{"arch": "convnext", "model": "image classifier", "dataset": "microscope photos of single blood and bone marrow cells", "train_examples": 97085, "image_size": 48, "crop_scale_min": 1, "horizontal_flip": true, "rotation_deg": 10, "targets": ["cell type", "smear"], "num_classes": [17, 2], "isotropic": false, "norm": "layernorm", "hidden_act": "relu", "mlp_ratio": 4, "inner_norm": false, "patch_size": [2, 2], "depths": [3, 3, 8, 3], "widths": [64, 128, 256, 512], "kernel_size": 7, "mixing": "cutmix", "loss": "cross_entropy", "init": "trunc_normal_002", "residual_init": "none", "optimizer": "nadamw", "learning_rate": 0.0011, "beta1": 0.8, "beta2": 0.98, "eps": 1e-08, "max_grad_norm": 3.0, "max_steps": 29500, "batch_size": 128, "epochs": 38.9, "lr_schedule": "wsd_sqrt", "decay_fraction": 0.3, "final_lr_fraction": 0.01, "warmup_steps": 590, "weight_decay": 0.1}
Rows from block 10 of a small image classifier, named by matrix and row number. Rows with one number belong to one neuron. Each number is 500 + 50 x the weight over its row's rms, rounded and kept within 0 to 999. All counts start at 0. Numbers have three digits each.
After each neuron's rows are labels from the 100 images, of 14976, where the neuron reaches its highest value: "responds to" is what is common among them. Only what is clearly more common there than usual is listed. The data: microscope photos of single blood and bone marrow cells.
# fc1: MLP up (model.blocks.10.mlp.fc1.weight, 1024x256), inputs 156-207
# fc2: MLP down (model.blocks.10.mlp.fc2.weight, 256x1024, transposed), outputs 156-207

fc1.134:539516530472482503490483608509583496436452532431532476526480494528465426529495463472567479454423547478461626565538564468461410451487560481463529540469559431
fc2.134:485475508508500506375489551533465463477419450525454440478477436467464480536430487462593487483481567483578539531595440485454536492514451530474429420537558437
responds to: cell type: promyelocyte

fc1.269:510506532515536516393523465389491457510559565508450619492526589505569520499485501455482492473443493458505454465531450494565479535561472524443464449451519537
fc2.269:591483534508456467538501470524460527599497592496483477574546465509517454469456501552567389499520527486562490444413540460498565462435491480455441505506418543
responds to: cell type: monocyte

fc1.720:448415499463458511357578587541489583448520447439526486421426521516496451548508527524539536544501517501436578503601519510505500464368489487490362500440531481
fc2.720:508544489477504513488467421476460520548437562476484419473533501550570353513509450575497548486535479441462468470449441495512439639520438569439453601507478498
responds to: cell type: erythroblast

fc1.625:557555496530491465505508524494554506479540506499610547496513547520545438475612532426498525469577505517473424532545446577498448591530513542490422427385582492
fc2.625:450395467460427562482460449472448505599516507487507482551445609506512486437626454484509503417457467418501486451555505454518444391481604558581541516535506455
responds to: cell type: promyelocyte; cell type: plasma cell

fc1.288:502406514601467473510540541526460466521372507533522505428424545519504446576517454513533520543532503436434516501600496507502458472392448480532489475663505466
fc2.288:597476479538524506513560507593461481467525562546484550541450447475517485606510514491443449478451396472528571513484526457526532523495509405506519591528454509
responds to: cell type: erythroblast

fc1.124:486539502480493539484530535454514484541482468461527500537461478485503598599615494573480537550521393542454538512419488464413469476470444457544526488451515573
fc2.124:414515509520444481539406518457597479526439420502590505549464598579428550473446579561551465479479478453510575543453460561402503524484560530607460506441454440
responds to: cell type: promyelocyte

fc1.746:534443563464583488541500450502545475499636559433507540440484542507466472538593483513513577421420506545479454538497503625443465491513584393478559577458551524
fc2.746:449465572485510503492547356459513576546544501433516502566444568495513520469565608488415544439464526419476519436556517469554450480536533507523523488420551523
responds to: cell type: plasma cell

fc1.324:435454472449460573452542516480614484514452593489517462532548499478570583597441485520443491576487387497519559616443454552393515389513535525520483527426528487
fc2.324:453541484501492509519484454482607526566520404497530474570436604557515496486439581501512438428449498461526605485541496450480473542448530576578446524511443480
responds to: cell type: promyelocyte; cell type: myelocyte

fc1.237:593442454431404468468589375460516508495522416445468512631494599484514525553451479477510554496482515466415482360527487461497403461536440566498504505494470560
fc2.237:542470514483487381526420572459498559526452471388484497421541509592433534425449477632515495550640439523493507504598504466450544431538510541431418515497426451
responds to: cell type: lymphocyte

fc1.123:472479497456542433552515486495539514412437436479505515505553470450473535517523566566567453471582533504504564556499505444557494545551524471451466576470481596
fc2.123:490529506434546472421571555534573616512417484560497494541440520450544586500420559463527531554574491459567486540524422501507614586480476559525513424470466423
responds to: cell type: eosinophil; smear: peripheral blood

fc1.201:551542488482468533484555525546594461476469523502529532356551561458523419488421554513584476416541513491497505513508540535562544593510451581431483465484562461
fc2.201:453500382459432520464449473434500483560464414504589532511426443560396492472508517529436559523421531483454489546527456503521439405506589550545600478531485453
responds to: cell type: promyelocyte; cell type: plasma cell

fc1.5:541488439545557467479540520437482507456484514467437482500492545426510463543540556405537521542360431503460495533457569482514471568631459572492547534454496495
fc2.5:486609428407472487532392582570460486473468516464515566453575451520471537477473517499523538510570427500557486537554456475394571499471491549477498476478451465
responds to: cell type: erythroblast

fc1.261:583498576432550566511475463519629486488459589412438478516471492423528474521581565532496558506453460481544430426583588554575504508480562515462484460519519423
fc2.261:584571613478518464560622410542445554556462539473503435579487480420545428568469525414473446497460521482436475455464602506633470547434510466462493488553462507
responds to: cell type: myelocyte

fc1.175:455436533514464523538481454451457457506514486587562530566520483459519528467557487489526514419419521515483474496572523581548456462535507385582457532419522557
fc2.175:558404552450427518518507427578461623533491532449419523389540589498533534504564572471482507486601412434499481478451509466533430509547426571468453552511473468
responds to: cell type: artefact

fc1.578:599571536660526427443573565359510450429523451522506506601484551422564421469464489489479520512463487455544514506479466518500595500414481495509545551517498486
fc2.578:534508490450541484554476441537472432506522467526534556547503521485587414468427561559489530502512454470536406499448593556589459563455443481433530576483490503
responds to: smear: peripheral blood; cell type: myeloblast

fc1.627:426543486523499537435527497473473526464498540511467508557506478460557485529541416480531542517521533478463374397565524477481468481502549436535466389394551437
fc2.627:492557521494483511590453526483541526497492455431572573469605459482494505499513550535544564510477536464447365467487591564504447460451545506481506547431508486
responds to: cell type: erythroblast

fc1.757:439423426622448475506508389538402411510457481493468447502434501485482501561469477392571567573461465497440545465487447529411567525532452484366499438498448548
fc2.757:490503517552453545403566533513459558512450560476418546485464576489574515471505478527588550480520497554531559469502408482396509528506360568592544486527495513
responds to: cell type: erythroblast

fc1.389:560464491572453459552509443509519541493570555500420459546521436528470511446542539473546489478597434481526465520575575503537499555536532525544664497532490447
fc2.389:461503474577542587457485506462458389588507518567573503426415498480620501373572484450483546447549570488471538496594425549452419456491497415542447502479593418
responds to: cell type: artefact

fc1.102:511504668716454559552495565473491512417497544489474523512521536465456501496581464499512495477540492430474437504566475532482454535481469594502488452562621436
fc2.102:509633512513491560536589492541575549478643518463480547474488535431542512527539535566473527447467502480476497489487570455521456572471545489542538555470494511
responds to: cell type: erythroblast

fc1.377:533507482546407529428460521491480523485445504496462482492555551410449501554515481603449559447425483532562464522446474515496386337475586477543434548486446515
fc2.377:494441485480451432437448449486532495533497500510513488558428568512429517539514481579542449428516467496504582464366520447522528503495525554521543505459417445
responds to: cell type: eosinophil

fc1.170:529390478472519565479483509492560370492584481515458537527519474546459533508561451513454477574483513564534509484474538534493410576502490462465474504466513434
fc2.170:524520537431443539490471602548468557470517544435451535461550507434442529557520468487459518500501496534511469438553564516472526481512507533598464441428449508
responds to: cell type: erythroblast

fc1.713:482501542473472482514501474459498456499602500473530452560512549516556536494492433457501511492552470360453323445525526492457466515560367419553503400475542498
fc2.713:497560527463424534530493551433427556458429425457522405456541378512460504500525479545537556556547525470417421476519518563429507466551469500475411513521472489
responds to: cell type: lymphocyte

fc1.415:552602544535445481497530397443465501508462499492514457514472501428482580529479490483510396438486513509496575491505526561499553483563465464478451458406523658
fc2.415:534600509543588503526530448516564513454546488483538561573521532541559521431399579546503479552471466511517477515482542536555548556507569497416517642353612467
responds to: cell type: blast

fc1.257:545572499550509554519547485458586593452489399530511541434543530421505443495490528467619451514461577442571504484554607510629536537416501515436463483516486503
fc2.257:425541416521519499455415566475455543499446392481516554504502491578479508422467527424602456498482553470519376409535427464448420465517519532613501401470501495
responds to: cell type: myelocyte; cell type: promyelocyte

fc1.161:510421541506477518538477447462475487548585588508474555514485505498500533468538511474437472554551423468499472461526470528451425560544472458562452456460520455
fc2.161:380507480525546541569355559470535449538442436582496507470591509516523486454486449492573525529466623543486498473524388589422500517473443555481448449496532473
responds to: cell type: myelocyte; cell type: promyelocyte

fc1.614:497585464572548502464546526501510516393486470467554565436553557576578498498395443536494518443428554527420440416460551539508527474529585493474460472538546537
fc2.614:425545459435502549549473531537451540595570460485480535484469429477527481533460523469470553584439588531585504496549501576504529511512472510508564482496491438
responds to: smear: peripheral blood

fc1.228:503514476518499457483594455516470459472579503437470521527460539455594541527439529521520533564479573463488458450491544457565507467469483510580505465431569591
fc2.228:528509469567522449492450493561529574529540478408564531545540519544520523522477477621496466536539508426447455459441490520502458451522543377557461588441452462
responds to: cell type: erythroblast

fc1.484:501452444513534514482498521442442444520510462474496433485485550461439513565590455493495515483475557444471579456537522444563520524555512516523404525395488402
fc2.484:440494551520485554555451451477433600536427553488509569469483459531541494481484603489492531521497453493541445440535420559492427494452425469501482404463407577
responds to: cell type: eosinophil

fc1.453:573462582495457512495463501563583502509467545460504486416526576496601505482473612457518552527493563429468509456499547529518640520479510500458416483641486529
fc2.453:606485463543496538466605460454537476477498522481528515503384573506442422525528504490432577493441497545465506518545442503594487380488591477526597565570476508
responds to: cell type: lymphocyte; cell type: plasma cell

fc1.422:525528543466399471448570487534583560415492438494459541461493516547463516498564505416497537493454497515497391498523545504470515545511474389511461468562663502
fc2.422:455558527501568552585445395532466549547578494441551477448616506538566525440604524535522499505480487547515492438398564466481412555529526531546499503489501482
responds to: cell type: band neutrophil

fc1.138:530459476523550454473507495493502438490496529512483538582425597422587412472461540519430475505473436458412420497519574517461396539498516471544523494461535472
fc2.138:528489590520441464471588559525431508454495521418531513533476521449529478499466447486506501552523536409443428581535570543543473435483529432392571511471424488
responds to: cell type: proerythroblast

fc1.112:509363508416500496555524461341460544496420494519511555541414543536480492554552438461530501543601499439423566478510514420451497472564368521492514516420432404
fc2.112:588585491611546488474581529513407545547477592492415439444507514475458444644503519541426450508526401451460467551480520530596533537522476431447415503480461531
responds to: cell type: segmented neutrophil; smear: peripheral blood

fc1.34:518550426501538549520480525404535507496469575467464474525522494520506454436507528403449427493498532426479505520474571483567496539600537506574548478513528504
fc2.34:481455554456485503430470530548518414473407476559541602520474485585424504369440482485569511455551538473556507546511488549527543460476537494460542466482561502
responds to: cell type: artefact

fc1.733:559457413499468509478515487501480379460455529512452552440485482486440508594503609474496558575517467542450464547536497493523570472520464461477481571471518541
fc2.733:496444576477473526448461598413547448428434456435532452424476512453439572510472428484532591517520505527465430547541557603486523406550493457518562497580534485
responds to: cell type: lymphocyte

fc1.250:566557554530523460498436563553550519512477470541473441464588500398609469444504497562556497488477548503516474546596533641484638541482602501541492592526490469
fc2.250:529507493567478492541567454555480545497517540499519492515452497384501493545519486529486445422457452523512517431442576438573543575522550570579523472489459553
responds to: cell type: segmented neutrophil

fc1.220:439453593515492513467581467488482466519497538483480544580389487541534454479517498461437565534484477467469517499548455574451515515526486438519466476504557560
fc2.220:539467574576604495576479463579484493534468554537496561525489427477477480564428496527383456477570429480516537555508455518512554531478437426497403572465533413
responds to: cell type: erythroblast

fc1.527:525481568506490503489664465471489471498481483427513532437558509475405549474549541481476547427486543517487394537579580575523487442543575499519515573515550436
fc2.527:487476500447453379524501496475532549466564484416508524521443469565460503464522504527432460524519490473475530595462479589446525488405435478467552506492442470
responds to: cell type: proerythroblast

fc1.188:544554560491547527467505462531570527439479495447491418518509454475474456541474495527626510457526473465423538612488489490545528556495502533476588551483515543
fc2.188:486512547509524508523497588534517526482505547488373454534499537479521558505451533459619484535468477548572528466510476507461541512462458470455414347419542468
responds to: cell type: myelocyte; cell type: promyelocyte

fc1.282:474464526458461447418441399570439508460608518526497447494493477530450484548499461485565559615518430552434452436508514520551380488491471470517524484528476523
fc2.282:472497483376534482507452554568493556485503419563453548472555483502552567498545436518517535466492561577520523438565544480459480489505517459468583410561536497
responds to: cell type: myelocyte

fc1.89:588531525483545504454473442470507501449523437501543533615510534525530471447517613596595541486477445579462493414446522559551443492515430556560462471467471479
fc2.89:521460436462460478590418497537478531558525506577509465460553481556433456532457541579455456519555432521512437572426541531473482546533519566514476541402395469
responds to: cell type: segmented neutrophil

fc1.408:590384485493518402481521520488500492491513462422575479484539464591435463503481487649580443468474494467413468512505534477489422474575495470496474537476440446
fc2.408:563587479590444485513502469544460552479544546432492478501521500474518375503418554481477437581574495526425593539507605573465489560454486423487526540524548460
responds to: smear: peripheral blood; cell type: segmented neutrophil; cell type: band neutrophil

fc1.651:477482473495432555467483497537629507451487588435496470523513514568491493492484500401505495430551461514407499453500576463476495554553438560476394512596530440
fc2.651:474497538586482522420427507453455486523436499550508493492496490491433423436516477465498498499633423445476464541583436406511387488527529543522484552564549493
responds to: cell type: band neutrophil

fc1.409:519464558521383496441536562473486512466475462474511451482514459526425502612485587459496517563611579456507560501444472476502553375497473539443534496437523490
fc2.409:526479495530498492487541479539470494465465557487508362542521462504493467507507485516503400463482423483495589558435527428470527482516471432464494501474524460
responds to: cell type: segmented neutrophil; cell type: band neutrophil

fc1.91:518518637424514495465570445502488524537505475481476677517468545432455584477475436526547516569503495414461396461506575452490441450459413569407418503551491523
fc2.91:428602534517537534470572439484526507544498597494497438486450614427626559451525468462495541556523603487520611496499452474452447444478483499517525419587550492
responds to: cell type: segmented neutrophil; cell type: band neutrophil

fc1.497:475527457480559526485530437459505495460595635535574572504488515470509452388495548447468428506530596399476503428631495438520462614442502491504459512506603489
fc2.497:544530588519535474462480465497456544553532554455472449513597489517510531447515532498608400472535528448489437434411512533484454484477497447413412387454479486
responds to: cell type: blast

fc1.111:500521509625562454492457406411437565483537502420556464621482476516535520457470552536520559448452517521450546576483481478419541440468440567561508522384453539
fc2.111:471515491542459517520568434485542520361566580513558579510455475457409529490549539453340541510478500507446546487518555562609451470555571539548458480589497524
responds to: cell type: artefact

fc1.624:576526508564489566442560547434654466403460445450486534461495509490467490479529518511575479525460551500448566465544533498574568513432454494442562535547443571
fc2.624:458514504492572547507334562456513558560448453551569521562497416566529458426535482575582479416584466501483483421531412503430501507503493580516462472480571412
responds to: smear: peripheral blood; cell type: myelocyte

fc1.493:488566507587516460452537485443553535456553467486482494528362546544543524497473519519430427418497464484516485397460500508451469531505341562498396425413537465
fc2.493:454564493538467541586400445521456438573539506433535468491486542472489403473521517541395520572461456455424575617489521540618474528544563511506524517522543483
responds to: cell type: basophil

fc1.245:497414501469447514495436459512480454444435577479506608379491599511470521462638527577482482560539513502483451562469505432483519508516554507426536508461584496
fc2.245:542483506540492532476582455508558543551342513486538424462443493428480541505439510583536515484547506424533545444490460521468466457473481570494403494576525524
responds to: cell type: band neutrophil

fc1.558:518550553461427523495511425439485553536545515500417580488495589505439581532516504482587443514497444556497487419563543517462499506486441444551509524506538587
fc2.558:490460589508517498475474500559447480592506503455470510453480606504509500493429428435468527435437536447529484530614439513482496450375548414446546546464568504
responds to: cell type: erythroblast

fc1.668:562579466545589564527497417491546507499452430463461504489490502483543492497405651498520486478582506499501580560514551487550607489540473551413547702502509571
fc2.668:495576424496530464506469545502502490390416432503568571477571453500402449465436484587549487563519434533451451576497544485505570574541533580467552602481526513
responds to: cell type: blast

fc1.596:499469489462481455470590549482550479532501517430408480426575511495488552505490437438425456486451432484502438455446519526494531492552491504534597587518543515
fc2.596:517518427426450438483523492500552496500576480424501475492473478610492609491538509516456480497459474465489459418514554486512439387498498451620507461526479468
responds to: cell type: promyelocyte

fc1.432:531504511532471538485568568529491511500536583505434461534527469494559582511571525513501480508471373493505547595531489515403468493519524487479513461471556524
fc2.432:554503558551448480471559431587506525559578546492466480534470570507576523536493403493493410487491516480578572501394555526571505582502435451461489455545443577
responds to: cell type: lymphocyte

fc1.277:601463466547514441379512528507504521495533496474588493524466478496490496462525443507480487524501427499443373488495486496466426509416474558492475542459563555
fc2.277:556645541477518543483528512442531565514389517425486498512511422479505513471608469527529567556504526447458588441410502633542537580489472533479447513506449503
responds to: cell type: segmented neutrophil; smear: peripheral blood; cell type: erythroblast

fc1.758:582467487559557522509435429474478474519499560435522500686540482521528505613535549456542489536494532508486501473468592561394488421485486532474493476499489495
fc2.758:428400505460459540556462531517463459415590477484558584517520449494429537467562506447409554478568449608529568578557558551444476473534511497618476500460418510
responds to: cell type: plasma cell

fc1.534:458640541596445474498500475527502508440509489494500592517474549482527502491513448523468482415402483534506485520539541473546505461493460555493470442448502477
fc2.534:439570515504490548546459454413370507557542504576551555480519525544506542512542460501513513459485456448470480476449469503493476487539529584517490471572455462
responds to: smear: peripheral blood; cell type: segmented neutrophil

fc1.446:551410502478518482503574535507520512374484453446433468471530533552556466487449576493528590564441470439431480463566563527504515545585523525420423533550555499
fc2.446:587461508637480498545569390529415493564563567466507574509362554549530457522517498456464461445549554519537445519458503586565506469572494449565564532528527513
responds to: cell type: band neutrophil

fc1.208:552449516559546490458543518499488375438438475468410454514535447449429534489612535564472443442545496512499551566488485509478644585512470458456517559504504527
fc2.208:496514534461528497411526570529621487506487415490493561554393533526540524445425514556499526503561499567594500528576475564448538534487432546521560479466420501
responds to: cell type: eosinophil; smear: peripheral blood

fc1.162:603568460381484476460480545472480621465478558428471541521495504560438592536455547550525490446394451518483554445532444476512558458616511386428567586547522530
fc2.162:456539551413481462527512518499549494426447553502526433459553503489587532556488515507494539528514512529519538499416460524460509489510485500331453490466549530
responds to: smear: peripheral blood; cell type: segmented neutrophil; cell type: band neutrophil

fc1.413:511539469571562557510530543477545505488570564539448540474495517503505503559553518407463464477468394482529477514584524470429522571501443560452561525404574448
fc2.413:563515580499543484484643472593490462543598510535425522510440546493578494536533404500418424433488480512510468472464578503626498488552460485482534448480503559
responds to: cell type: lymphocyte; smear: peripheral blood

fc1.610:550493459578525393521498516424425504493507554459451442495520352521534501563511504401490518568401470431451481554557469490505414494537515557470551498487524528
fc2.610:455508474489507548510456575491511434481480489465469570472573443573515555479456514565524530560549517523484536497629475584399529433521419481518521494468487494
responds to: cell type: lymphocyte; smear: peripheral blood

fc1.424:523453477505472477526522515415524450498576522451520562552493466572462502496472501496551420501535446504454498555506565487550421513474426578550496497473463467
fc2.424:612464486447500434564493431513513548524565517483469465558530459527548486603520432511457390520500377504483471431455554471491498526443419467499498532465425472
responds to: cell type: proerythroblast

fc1.319:540453604564494521468603523475476463539522548450546570458532490535461533490505485504482546556546368414449446393516518528496503516544505529512562464477518570
fc2.319:517453436554557480531386574512471537467514478513548566544425462555479556528542444499486465453549459571552579431495483547472448459454475487492445482474514556
responds to: cell type: promyelocyte; cell type: myelocyte

fc1.304:591516509581526460470499510456553473433452457436506461502523500459543510485490511334488484456392527466510562520587608429430532424637554539415467536421525568
fc2.304:463462573533510515486507600591556495571553444512462516477478433563442479579423501560518447597504521546503567474637494543481482490548491534568613465475437457
responds to: cell type: lymphocyte; smear: peripheral blood

fc1.48:479511447444472451456541536473520487567467568437574461463417597544490437537471561536518393449483531408404450426562471539550486505506555511377490468548455607
fc2.48:547579537603626517447529475588447581587402499590456460452434477478516403521496468490502459523521551522522393422489540475511553490514503470546551473545495464
responds to: cell type: segmented neutrophil

fc1.429:633538596552508442371473526452465498467508461467553537469549474468589442509529585407560491552541456497519506562546595534509626498515486535512511552497526468
fc2.429:484409506550584483519515586525414414481543463456495599521442549509530467488433480471465509531514379582566483469495602526513568419502430396461504527488556496
responds to: smear: peripheral blood; cell type: artefact

fc1.44:465554542496477405553505444495483515517630502441468535536416532459553467546538441445478634456573586495455559605527495522517495388469464482493566490378473583
fc2.44:550557553537487447468400451493552523550517561520427549512529506464503500425597460546481387429616538458592558501428451477415528564503471460545425487498463616
responds to: cell type: blast

fc1.313:524536542457449638467517425547520451505493566513380515521606436491478534532585585486465567502543360500547517617495549537499592538495434540456429447571499512
fc2.313:479474525471533425592451435547466503526561377549547522515562551503500484479476499537471543461464535578555430492486511577517469515396482530416569553530535469
responds to: cell type: myelocyte; cell type: promyelocyte

fc1.117:440535484460406561525568443449552433427512422428440483515467611477562535592515525492540536453517475488440515452489498480468507474445436457481520532514577566
fc2.117:510436520550471475575478479473518466470455494440616537603584498448465515412452496590470455484566501432413568617443510554486583452505533482414450511547473503
responds to: cell type: lymphocyte